config.toml
norm_position = "pre"
orthogonalizer = "polar_express"
steps = 21500
warmup_steps = 1070
Rows from block 5 of a small masked image model, named by matrix and row number. Rows with one number within an expert belong to one neuron, the router's apart. Each number is 128 + 32 x the weight over its row's rms, rounded and kept within 0 to 255. All counts start at 0. Numbers have three digits each.
Before each expert's rows are labels from the 100 images, of 14848, where the router gives the expert most weight on average: "colour at peak" is the nearest of a few named colours to the mean colour under the peak. Only what is clearly more common there than usual is listed. The data: photos with spoken descriptions (Open Images, Localized Narratives). In brackets: how many of the 100.
# router: router (model.blocks.5.mlp.router.weight, 4x384, trained with AdamW), inputs 0-63
# up: expert up (model.blocks.5.mlp.up, 4x192x384), inputs 0-63
# down: expert down (model.blocks.5.mlp.down, 4x384x192, transposed), outputs 0-63

# expert 1
colour at peak: black (33)
router.1:133124139117115130121118103124125127137112089163131099152149077116141141114169133021151083106140104096123167143141192161123153119144062141114110145148135120084138154179195117056127107121115119
up.0:139176148139130138101123114078114116159132138093149116084177119090107147181143077136148121103098090112097113118109189141156188154187133059150104135108155196130207111116170074109186145109165085
down.0:127083144135074141142151104147120104116116140165109137149121113146108067063191119095146101103155123109129197132125063145092126113111108124138085167106091075146122124159112154145125095133128198
up.1:144164089139144119141109122123164140072118163124112155085145099098101161050140136010120096089077130111146146120156136131215078097116166110164151118134088092099134174169107164179132188125134118
down.1:125153183116140139125179143155137134185122130166108169072133199101118055181147105124192073125052102141165117113120016071108113125053076133122177100126165101127103080110137104137127102151136066
up.2:153157172113128181091149114134115048129117175067045107129152123153090105144153137127139131073126131156137169119079158139137126169095145173107098146129184124141148149163189115176120040126102094
down.2:097129099114167149169121098137128149081125103154149160065170060171110104094110109097088145133165021119135115125123128158151104108178181137100136122107099137102151061169139134112182116139125091
up.3:094090150119129145202136135176119130154125153125119135096169120130135138126166148121118105129157126156090097106197127112144082120109167132130149129072130165159114124109171112116086144169135062
down.3:113164118138117126179104110075149162205134129155111110150089100123128097144159142120127049109153131082140135088095086205146087099110080081108106129148168118108133146156095116141099076137117130
up.4:084087149125107045147149120163169134124168101137189056083145144110128153111201131189140149187146168110131101125060187095129105137104114142127149155191150152142071154122134129097182095126100150
down.4:175090123124107123166128088167122127117143142112143050059138110116128124149104113144115114105113181110140096130103059098111107109110091145187193119139134190102126147180082107122099077107116131
up.5:166146109136152172121077079132124096143124199122176089113105127161155177109202141086138140172128079123167095116155115106083084093129126141142114116128193141127110075139116119123089134075125112
down.5:154118081116114127177170206089122126164152142086130120118140152161150142120050104140125131093094170119101104140150104122177132076163091107106117123159135163165125132107155120114096124153116126
up.6:147077096172110098145145146158111055138098110142081173167096108167141169135158086107150097177104078206131109112112223118177121114131140105194148117175125079149172084172074105101148078032123120
down.6:117135127134097129130051074168130115155096101176102123110110162071120134172124128126116152107071141151164078134115150148123125144101169218096103087156143177128169133149094139124089143154131032
up.7:090118060114117159123118142191111142127084111146110200085157093105078098139144173148087129065124146094128113164167132125158075112118128098127095113100142153115177087161162126111136088036078089
down.7:195089218126149053153106063123117142123128131106139088100153130182117159059103110135152126159140116115103125085116131190113207180110110107140163121108124128103116121141129118139147133111127150
up.8:120091149087092233162104128085117171117121144199172186099149107139136083079089143073119131125152173199111137170182167136119195145151131170092133095148111116127134136090117133099172091091150123
down.8:143076102105158065126111105160122103113115128142095169147166183088091101100177129091097152115116146087145134144105077124136133104055149123153192130133131074148097115174122144129097117144125161
up.9:084093131091106130119154130186126130190103125109165177118192085105158127194148131098120073119152151091129101152109115127126140157146143154128097119141122081112148097193133101132194116148189125
down.9:092081104132146149181143103201140131142164119083147130125072229144152122107145124096147063109159133139119112121143108032050154103097219156132051132176133107130115096146117141136050113072129191
up.10:156144148107102131065159147091090075153113099146059097107107088091096106144161138127156109188111105075119167131131095128159088111197090161173103196167090171112099172147135085096164180175129141
down.10:093122126147124111103147090077123109062122133119154162079090120156127183101148132187163123099109086165102142166154190153091133144129169148116119071150132121151111152100116163125104142094103167
up.11:147169116146120132117103161088161163148132178084141133095119109017148154160120126111111138234169156161177177149173106110100206153128145101098153164149130136139132100171124101122148137121137183
down.11:136097087143148211098136133185166167181167118190133138160146127106146130181117133127120126153081105066121071148167167116182140170094122114110158114174119132102124155132076071130114153116121122
up.12:084151147123113183092054138125111112140121080143131080152111072133112147159156175190152159018119120097045189144182204143178160128178130132220129159110127107152126172130148141135085112114145142
down.12:090090119122132084153126118062140138101130170164102180105134162129128113099117122112104115138152113212119134130113067158019113085166137166109090122097106142114113068088155167138104133189126134
up.13:129121093108110054103113129168152106128121116122117196136165154085120121098153165191107184112122140122136110138079142150086109115098044161128072132121072216141128154131062122068052201099131117
down.13:117081102155159118094120166133144140116137113075125177149090150132077100185123161143196127106137140131158101134130188125054106169070107128157071146177101106149094169132121167131111127126119102

# expert 0
colour at peak: white (83)
router.0:133117110168120098161115139149110112108109125121150162123145131105112113151097102218120142141142147086117098144137142136124147151154093142093073059085089148140106122139078144138133122117128152
up.0:133099056128146125207114082142192128105096137150169126110069125155149101120117149104129100108144140098171135157151077132155132111068167129101066144118080118180147072147155144101086127143137101
down.0:175116144144144152123136140140149119235103154071134147119069074111157113080081131094144141140137113158089159138155163127152127126143100106168095144131131122085143179137181122117188143108124144
up.1:082037087117065073137145154139133145133144122178134084170148138195174122139131109151124196169094123130174118143117110141072100102113166140108127135163095083130110140143042105159185116129134141
down.1:191100127145110121123149135130101122196088149183132177096154162137126120215177127078141127122126071119090151131117124179119094133094182126148140189164131133163117103084094168162147104137109165
up.2:128127125155102130140144121152161068162104123137144159107116147132135145134188132146183149176112143084087044141126082186124135106123117133083168141169117123093084127139171166123107169137108152
down.2:164162131123115095086146099083135141112122166170113183098203188109148151150158118143201160135128161174150105125103192092166096090109145134163140112132114116144137109135135203128152145087115103
up.3:114122084143127167097128105129136085123151094168117181085139129100133143092162064075162111178111161196114174173156156086145171112126127087153096111116142113105222059129138066117155159077197116
down.3:136144035148143078123106103120156122113136108127088118046108114120117118122053134080151138128169119025136150088126093085116000136150169104140144118121132088180108163126122106137144063215135169
up.4:147146144129143101073138165112118102150148167136154088100177139137111128170119119138072134136145152119106119115108169122140157126126139159105120103087123123090128088142148093058090128158137108
down.4:131115141134100160093161169158102103143163106161058072087164157160139096122130126131130134103131097076086093138118091151139181108113150161148110175148117151095103140136100129124130116102139159
up.5:157136150136108162134149125092116082119116117129154153098117157146152137036164106129108031127152149151151167164160134148172141174112124123107100170104165134115138121187164087145140094130155125
down.5:100106152104094132110159180124148133124124179101121125087111140126164178116100180164173155195163133095170084076171131107120111132131083150150126123120125069143120158114107122106101134102143146
up.6:128115060133079180170139107104168128141142124148143104108120176166152079063178102084108154113136112142104157124084083144158179131087098151163163068222164180155153139180193116148076148092129076
down.6:168147164134097113163107112091129115117154142151092140122166109158145149151159146116150129143156144154097168126154175071106125132181120203112165078104153111135130178122120108132060122130109226
up.7:116150188140147168123119137124151127159147150075127132152089153066185202138051129142130091157121138135106166048115155148099151153136156165081133119113163108150106136060195172137164142137123107
down.7:138148178130139104135189143158124097179145108102099194069150207202091154134147139089143126119108156109129120144173127148149143097130100133127152153183102138126109131169109115140137099134110110
up.8:121180171153160137119131160159112093127139088161161114122086125099106141115167129215109121101136103088085146158081133226121191142184145115095143111123137078104167129174182129063154119143144165
down.8:159101058105162169101145120129134151092122142141131112058154114144142151153125123132142104159151131156129115089114167042127105128058145146109126156073117131147119162138173128140115128141128152
up.9:103133150115164107136098118138145105162138074124141083172125165117147080094132149213164145108123116188124130105103197146193118048152106188112091136128110093124092131153159105169154138139127137
down.9:114062165129185174185196152163120138141078164092126149112051113095101182128151118070118059080171079094116140129192185200124070113062113097116128114129132115130112130106189115132162170126116082
up.10:108090068119081110145124126078116109114139136152098126142173140140122060111162118107150186125094136104147138060121063128141153156159157107141130097156162123110146138100136112146167117093094148
down.10:075144118117117172121127126121135147180131111108128139081056174134134109190099145114111166161159161157163177125162129104181069132082116136119095117164134082129133086149097112131116119191130136
up.11:165091128144121174072145179118131114104129111121103183162174116080053126102128137132111165163148116091141127107135128185080146130158099076094147180101150081119146118152143121048118179097096111
down.11:122101135114146109223104107134121115138050119146195095105168100086106113144108136186145100083076134160177110098136116147156121108071110092114169125102120188097128104112111134117115139172121161
up.12:129143140152103104124124098063186189141128131215093117094155135160154105158127099127183075146169150123103124126097111145101123105190142084076076112148108113130120089127077163157108161124099140
down.12:110116124158139094166149156105124139123085156174066107140203116178120132137160140156120119135124098115067077133169158153100140146125114068136091160146154123165130105171178105130189138102121109
up.13:119125151133085123115127151169108171157173123127137109137160087100111131091128190110160125121120130225142123105127065120092130129142195075126142147077136088161108135104114101098157101085189107
down.13:102093103138076170101134099166117140086152164105113111129017082096098130175102136139062181132130119168123127094144108189164030100094159100101091130127146104184144126079111080141136111199134073

# expert 2
colour at peak: brown (67)
router.2:137132116152173106154134150123119127127165171104132116131140114117134117152113111223139129151112177151104106126137112142153140120128132124131134100162135122108157127122107119122119140120113144
up.0:122123128126149127140109099147119143118141136147117125103136132108167147073162095156128089110050084135185143064147178116092129100153211095166111121152170098106158122124142074201205053139204049
down.0:120127146125111171111168191095114132157161108089136158151146104134151144173101122124076141147139176103085119129118131156182193139109119124144119123128120181137080175098085091115008139121126203
up.1:218145103134145164133090148158106142127098114171109122145108136110118146099118080146111113131134088156119147157158093095109167102083107182032114109069146129124145098110112031169102107076082156
down.1:106196204165163115108108174163116143156144136131170102135188113140122127102091120124109115159091177091153156110137127117094083096096066108122156078131139140130141137116148074126177089213122171
up.2:145120127110168113169113095126159159143228140126108108126065101163187089115159090103103099161137124182104104109079106126066157125107094061091105190097163169126151171123124158123104179126091113
down.2:176161122119146102110144183113141140127119107132147148159142141129141125073104129083146114116129088121116127093098138083125233161160074174177160163133099142108122159171170191116129089146123179
up.3:113101114143101124136120095149153163030134134076123117181122135131151086079085109158114116126106135204124139152155142136161106131139139078139106125142180110112093089153137147144134144074154153
down.3:109104067145171166201141137113125107063130143059145106112116107177161079205156089107155121176127106109109116138119130065207195053166111124148106112150165170150134134167138063134060140102120132
up.4:132162129132128140105131097101102111122095137099127100080205122136097117094120115123141148114163105123106137165121183130143046044095155118115105148169140102116135141152138185116139102156170130
down.4:178110176102111145157132078108125122167164159129152156131097084130166125206182105152153100147156095139078065172140158174108150100105135032169218154121126144098110211143137136122136145065129163
up.5:149098111138152148159139122158127117161130133162114150109100119146131097164165086148084095160148196137043115160118138126155107124158096166160141113150161129105079121120159079154079080190149157
down.5:136107059124128108062126106081107127136130136170098135120148080221156116056097140116154181130108159180118178099108145113115111124076095172148131157114109119139109139135166092135172139128143151
up.6:131137134097111099128126160176139102189148119128128117133186090111116122122083154096132083180105119070158127114143121101125167109121093127138125134121112055136108181112084189184125118122112155
down.6:088133135119113133150119106158125120174164128136126071119125180135126158237134154155083129125128142156153130127146067181066176180081135166077168125131143132130133140064146135124183133113119093
up.7:128129085090135135124100187198117091173119053119089153132131086155141123146133128127132091092096101119155101140094143118087085142125141130100138117154128166086067232139163119131128078196111109
down.7:143191136110153071087095042088141135096112170151168103178118209111151103127119135078107176158182119173201189202091135112177118109119139126105133112112121110093115108095083209127096133134135100
up.8:112095115140144147136157175140129114144133111142155107075120155068161095098102173117104143110123153109122049157109095113153167076196068084137178114143056168119055126146136163101038195132134111
down.8:094092089136132121136069143069119129092132153123157127142080153154100136162161114129149142110205137202150134176130149113167071129061138133160088120147135084100171087131096095125231194104135102
up.9:104136153073129100127139141095205104135132098165164080119137128140135148106109133157176122192136124167111166195122126097087117151060099128132125167135144163152160218155155160119081129128126116
down.9:100221031133150148147093102059115112175117139162162180134106129109138117098108163170120159139102104134140135097171182138091080153170129139122067143123138057138126131107155105136136124148133145
up.10:139104155113119078065126167124144119064120125169127101092171093195118195164097148131129080091112123085118168169129066136133190147128131149104080150109140163148101020108170134154116148089176121
down.10:121090147135170129121117079121125120145130114099104065104125076178145183058184156110152071090108117133114073089077147100151108157104136103153191196147156049129120134106079188134110115140136096
up.11:151210126129163170136117074106192157156151185164158110138120152132151082149074128134141122146141142200099144101112164114123117154047155127108123138143137130140104148220105120176128197087088124
down.11:085111162130147079169127187181133074196165109115083117157177157132137127104187128133148101114099121113124150102101131133118108123136122063164143098136129095086137131096089160116161161140140082
up.12:081074157114138077108135112126149134071143131172128112158102180128128132080119123106100185134115161075139078151147071105084132124122168082067125050119172112157136164137087155116164079139104105
down.12:106080159139153159129195131194123138180154132181174162073117158149137126221183125110088117145073147172116123130134132213121131136116144131093147134139143109127111112077119050140109107204135026
up.13:131117113148109153159138128147160121148144115157106118122102154104152109147084089229103099143139126129102132136086149000137083094123160065170152101162131195126177161129163117225143136132183088
down.13:107156145104127123123106123111128102105096138073108103144186168143129106132127118168196152095120108181160164144114071255113124126125137122142097132123127121102104104182121138134145153128124161