config.toml
dataset = "photos with spoken descriptions (Open Images, Localized Narratives)"
translate = 0.06
method = "simmim"
moe = "expert_choice"
num_experts = 4
moe_every = 2
experts_per_token = 2
optimizer = "muon"
nesterov = true
Rows from block 3 of a small masked image model, named by matrix and row number. Rows with one number within an expert belong to one neuron, the router's apart. Each number is 500 + 40 x the weight over its row's rms, rounded and kept within 0 to 999. All counts start at 0. Numbers have three digits each.
Before each expert's rows are labels from the 100 images, of 14848, where the router gives the expert most weight on average: "colour at peak" is the nearest of a few named colours to the mean colour under the peak. Only what is clearly more common there than usual is listed. The data: photos with spoken descriptions (Open Images, Localized Narratives). In brackets: how many of the 100.
# router: router (model.blocks.3.mlp.router.weight, 4x384, trained with AdamW), inputs 64-127
# up: expert up (model.blocks.3.mlp.up, 4x192x384), inputs 64-127
# down: expert down (model.blocks.3.mlp.down, 4x384x192, transposed), outputs 64-127

# expert 3
colour at peak: black (97)
router.3:518557513558487594510539544527529528486458591537460522471532481487495517516494564443440564514562454437458458474437402453543516480485429553533530554521509510525472478485491470489529532493526557
up.0:526549427569513454512513503547459430490520552523544533522531498567510491487498533481485503528563516514518558566477487493488444492490557414526471487453520499452465523546480518531454484480492433
down.0:503533475507493483458476478603520544441478556506440493522483526510480481514517494382503490526523486528455455537496483516489488562524510518571465508495487524490505594595516481534464490428462525
up.1:542518471494617593519495461451507582530505503403473547522511472515476484497493496507499453555514506437493531520543517532487568591435508410512521481445503503482457472415509451487529469458457525
down.1:498520502467532512474525534487523484571468465538532570457463456454468536536458535478503501454503486539455537525496510522533547507508481520488623470506588482551547462531428534515428480501454537
up.2:500512471536433471514509534488604469506509465537564480503503545535563404501554522465502525493520546451491536509453465543535547539461525570532532497545465520558499533527473409509515533529580415
down.2:490463536508524505524474561520541477475507501500525528497498520464511471520492448606498499518490507449495500531505540490443532508483525519528459431485491534575445485396423395529493474544561532
up.3:513517540510482550515508467532550509451502453527489499502498530487579534508552501563515538448515524500443482526483488521526538497583482500491425478510492453486488432490469569469553470400433593
down.3:505513556542585464532490515457506476493433491491510509512509483558498526498495461482514501515519484509469518481524515528454505498502484446535372493543475604528447485491534488493464560536442542
up.4:521464508528458483512505491443489438524516497481499465504499508498427506518548504497525484544489507506541509517486445521453536480486505612518506590479547487525525462539494407468516494545453508
down.4:491538498509470545446493531557474410453551485418403469518534484543528454499508435463487578519497475512493443507531427479502461420564406554475449429483537513514537499538540556495485534475439544
up.5:484589459448481499477486397509464514559501573498517546493489489470543536499466487367483486454468504512465526516448505494491479539579441538433428607506464484525466499482520544462466528518545545
down.5:474524449525474525533527554537526547540486489486516497479484444456504446532524492551454526447590529458477579482484530465438489433452465580571485461488508386524531551458455475510501541568547533
up.6:512514521517513494500486529490498529553496483507564548480487545517409541485458438520491507473495518469536492507536490462495409517490516493431476494561474531556486550475497481460512345426445588
down.6:486567511485579398458475545500520488462476505441547508483503491524465505483501535485530430485465501487516528479510499498503516478507511517438531438467520516476424547501443485520442474520443540
up.7:510561479510512495474532464504444515408505465448533539502531470503480459530477455541502545585585509461545532529502579515435473523425507454487490464489542500500524455512470458497539562499510547
down.7:538452522480557448481496473526526575548542447532481443510458511475470486531478464534458522500517529628529489502517549531576502520483525422497454428478471516504448492478513504493519458483456518
up.8:528574453569553488509516453544460470532505499475545504506488475452499534515416476546512405458468525541556524528554425537440482470511496398472464530517494438528516405558536564500568514472442518
down.8:500521531505491496504492463490485475510539507480557507508499453427491547475454471428498490504486519531375471532462545503485570483495525476442493501512497481588408541516526518501519516475602570
up.9:513411514490528528507514384569506495490497438460545561480529518549552538516478450481513481475475538478492465509482519509468563503539512474407484547528636495522494498529479461541498463494509504
down.9:505478479569526446478507542487519520430504497458545501528501547543558479521562461528480451537462453560474575522517491499471483562465479428509477546484534528460565492434551480502539481510434552

# expert 2
colour at peak: black (100)
router.2:535495507575467448508460484523460453499508487547536538458472530503543580435469562504447540586441510507494530504529542522489489490494542510533522500530500510576549529546562499546531531565557514
up.0:473525532506530514520526570485549538521524448429569577503515524494434493515496506499463430481494434459526510477547558516476496517510504358466581549452489511546520586492530473529480445497482526
down.0:538524493503525551465502559461518539491483503509474513494489488505501491485499550531500442538497445602479476539522522468486527511480445447503437485435471600464429542469569491485488500446531502
up.1:558433460473494500508507497511524435515513498495533475518488491491567479513573530482487486496465584499512508484439467473442480524496501511485502373471446496542491454550480499546525465500448503
down.1:495512544490478479521482499503487507478510455521583484495479519463501523508488543473562480496471539525531495482544531463556499494540524448493653571526572453503473518396497460497380428576545431
up.2:499403511503465563484497387463529476472496511546525509500518525484508520525519519525513576556400448515537534493600439522560413476513520519473505521501536501510472509528519537480378539543582461
down.2:491498510517546461473494552465487479553478515545436499508458525548517483534486545540521425552490501517346425489488469558471517428461539455464443424522452619472507537483574401497496439452397475
up.3:536558581448507528515533473492435488590496489465549581506512506557371494530479505443525471428513459520517511531491532538503555529489507423492532531510550454489558491501568440510516482513511446
down.3:494501532481461506551507475496491458539499487466428503517485550509535542483507428536483549498526529440540534501485491511471485461615435471501447475514491563496449479469511397497523515554554522
up.4:527546535531534501520497539442503530469511528500451522508504448516400486501473555436507617419468472462519510478489417456620470486455457457473581507503508560529542567513503433509558584412529447
down.4:505505501520549561522540552479495480476515509549517537501493420512496561485518513526476592508477579477538558495468476516503441491504545514461606573501549553421535479631466529492453529466443495
up.5:452534500550539555501482523535534414465515553523446487488505437441529511487462533442492561580581473571491452487566560495489492422408500384493473471506568502493457467479473495479374539460564460
down.5:497517491483538500477536497506548551468495508459517489482474469545492549474503568556496515513492493548480524523450506490462473510493540499528480541520519406413498486516419550437469467531565496
up.6:541462479483507544514497404465539473537496519465542461497502514490506409531522435531500502431545482490451560452552482490471544503493551461506498453492510520527445542554444533511475462517527514
down.6:519506444544493503467485508578461486501504491512561531509498491539442455571499501540510468507452559494515584495485471483585523460568531428457468487510460429506527496547542430509493530608507465
up.7:497565577480463533503488479430469555582486527486496531497475477466477454484635459460519508475448475449486467477555508482512442542421576403588471518535465505570496492472544500482471463501584447
down.7:476464511513516489503484463546496525491527495473546491497477522494491509513531504530500468507481571651491633469566515505460541446557518555550599479465450534493460491533453498515513498392441519
up.8:574491463504498465516492521515499606581511504440546460504503471490549440513530457508522608555453503521494448495475512451521503503511421463490448520477493537477477476484451497485500440466414514
down.8:524532486476508502535524507499527495455501491538550535487493516456449468531522500521525502479520507447363514507505500485408464521503472426572508488508429470416491434480504552530555507481553527
up.9:484495494414497492475502428529499564551480535510521436481473496550451534509492410574509507504462524514427450552437527512510518508489593522432488538441456467535466533525475438497479461516550433
down.9:498511493460522460497487501513538496482463511536513499504523503514475451538474489567554477503532559502499449534473522483480478547514514456539512472402476555498488484550460498487521485536573485

# expert 0
colour at peak: black (94)
router.0:483435504478522476499521496488511534559516488502539519470466484510496466559535422531561451476520567547558540504545529546506522543519544517538515510542548519525512540515535575539502505555490486
up.0:517538523576439481499441475521548502473504556539446536506493490501597538498551468550489415484508471552495469512494404499440503501486539413470484447535480546484469462506437469458532488471453558
down.0:503446509467524483496504526496515519548533485484481486488482498481496503507481568534516490469440556423450497493509458420458514537491486521510552507506470470506487516448466559496443491491563495
up.1:497511516468481521499492479546522498557508468529495473505529491495514616506515489447505429446518489492539529516444404543498528474561491561525507531476523536503503525511448529489485451519502534
down.1:510518516465487490512517515477527501433491481491460505503467451443512477498524491537459526511508451517519566457460641561545525496494487502479423474516508524546371514374506447495481497474542486
up.2:439471479467508537491489478554530444509503534519430479493496587460452526508533520584538577460528544501538562541512528477537515511570513546493477486519509482499484577562479476506481529465398506
down.2:503500506504547409552512513426484503535518525501539517497472519464516486490520516406492484525502428532444474517529445493543504515512545502526435541530543497537566454435533511498575436460411580
up.3:493454527449458472509564514509542562536494497565482490499501300514540589516506490473485475369588532478507509545523470480530547495484517514498460469479509491493448508507466500498471428476527515
down.3:487478522501476552525508510443500542516571502432511515503520465481502468489498530425490564489581514515569505528511440504493495541502514489523508429427545519537466489584439445510417522611521451
up.4:503407494487545560494466519547509458452501513513469587485473449484479405496574474483492524460476504509501516524570514540520434557535577504526464485501472459546501612439503396479500515492498536
down.4:500474501495480450484495409522494441420516507522492491522504493475503501450509572432516545520537583465445531572486498545556551509456532470511478427446564586489538445483575561514429455508530535
up.5:456581425552562503512490643485479507483494465467459525492508544502470540501472531498482413447485511495505475462484477426445497474439457557466496573466494509512493501485515555464521412475497572
down.5:509496522468463523496498450490488524512507500525499527509535522516551504516529530460527510469503435448456518491506526479538504458515502416530453488551466378537503527489618484500575532414576498
up.6:509535485528499571509505497538585561468525527518523486518498523443580453492554469448519459494492534507566469531562527490464514466507482479498328563471444485509534495513507491518574551463511467
down.6:470505481488513499486500462476508501509493484511470540504511476539531467513523392560498515466540564563595557532492511482526519526565513440567444505442504393521450520558473466510484473546417555
up.7:499469519552536514519495462484478509488541511476492569540508562489468554510478506454533381478477493477509489470479480498518466525594535438539522460461466493479454502473575529454493503477491600
down.7:487463497473471502477488503516488522514523449462493491530513496475454512467482514495545478529520508421528472467473450513535435517530521545591551470551429479427492528482571489495523473505482538
up.8:498549524435482554497534500449512536551509534516608494498511532482502407479536431485486455461534462509484464534456510545522440519477507550515432575457495441507539525537508505459529531457527491
down.8:523512485513506500481484523542510485540471578487476514506503457525479511518511503551494461476520495494505463553459513539542460500474372509536462429496504545427478451448516444482500562540499520
up.9:553555496579491482499473516495568479522521507514516471513476490514615508506524521529542440429374472467572513512555480529530512509470535506543454421487540467497483515512500466478581485518452505
down.9:512502510503497461489477485500481445453520516531469482513471512517494458500505495550518532497467516493415484477501502470507491539421538476481494457521458509568532423488497518525555539468498465

# expert 1
colour at peak: pink (28)
router.1:509503488479578531462478508519491519511474507528485472491495536537468511528473514584483493484544493499516503508516516484482528537562526497475501491485504518358526503504459527491500510458478513
up.0:429448511513438452472528538547500438528509489423456535575548537486532440427593533565479447549527536536480503443502511493487512520485514479484576406582469399521528466469529513494479535450530480
down.0:497519535507491524476505476569508537552502527497452489515497525480521466495482511482497423508487425474488494453457509502612433518498555528459415498487585594523476490469472328495506503440441511
up.1:458500510393517533527489559496517472541503510534436385502453522524465459504505508526438592502556462496532515536484475564486484507615454460502433546437552498505448459496482535460394495538494480
down.1:499472500508523469482508361473498508476537551483508504516518534512502515508515468446501491473541448572471457532482443410529480496460552415532506508477528435503481519476458538501566504376548497
up.2:467471501495429510491517529540491511489472435478473555516480494497576566427448558470506466520534515545473528529459502510501531463511425473532489490441501504541496530463477480547524541523494479
down.2:491497517471502537491480524507510493554515502440525515505485536522515492505528470467499458489524551431559449520507532517505491505495455433391481452505599528540501510487516564503395561462495476
up.3:484474506543446432529459416459527494463482543507547503552483472496519506515541502421499551481460504494500535471552487612497517520511502541462515483523490610501496514464522495478486473444577499
down.3:489455507485545492484500503492507505530492510510536506493484502520479516494495465566519521484520481497506525528541485475431540478462477444508523559476524394517476460543523518497436565526570538
up.4:441569469525473497472469537518506489480517515493482484499479481498521531512575438554503547473525596500430402438348504350560411407477539494475494550546448531477459493543457507495500511404498470
down.4:506506519501516417498504504429489570458511451504494489504515487475502547489492535468493504470506595499306519349489632459341509499438456522537419394535496515463588545549482510518541537554566486
up.5:472547490483563473501512547471509539414495502523424467533455501520576532523454517492507535513552492415519494477435473527394553479516498546509490543447515491528490487520532556528447580588465442
down.5:494516461517485465490480528548510501552531481508561504500538445495539446500509537535517508442505470469408540530484507491552497494440563485475499531502520493489542470580532430508513471526566534
up.6:510511531484484519469521476492516527540487536457526459475489517497442539505482525471463514574507463524446520463501490494520493536457447524493471462466512506473523572522444470482493499574524564
down.6:497513478501516462503506538484499464489485513500532486505489525500504523500503550498490583503494460569569514523525455493423499492490560484454556467477478514509509490422551462487515557441474506
up.7:560540426495460452448540489565513516485486521573569562498474576461464498517523584507451530523525436532474546498496484539528507525544514512435586473529469592544499511531486536507470457485429468
down.7:512434468486509529502488458538505476484489531461498515510503460499495458504479492431489445508505465517544537517520537506534550494448531463459466514503498426462558508498562554507454557494470488
up.8:543451508451473532511473539533529507480506518531562451474505514486542437472570520505467482537570494545509494392505514539446507519496521467541495416523486467465493532514497511520524509538544422
down.8:508550481499501469516503532514502539464485501493510475502513506491513513504506532480486530519491572515530455523560539454516518487477464526483489571529499473567459548493525511509496486511565521
up.9:523489487521485497493502498487479514547491512532544428487495499514479486509505471488541499516477488479470502504506441550558472542478484504519458494501534460516455618551436526470485429547467494
down.9:504501511499527469487488501563522519480469489485458471506518503458498532498488526470508504511490490533462586523489472456455507574524490481472549484525435517483441472558578473504555544545532495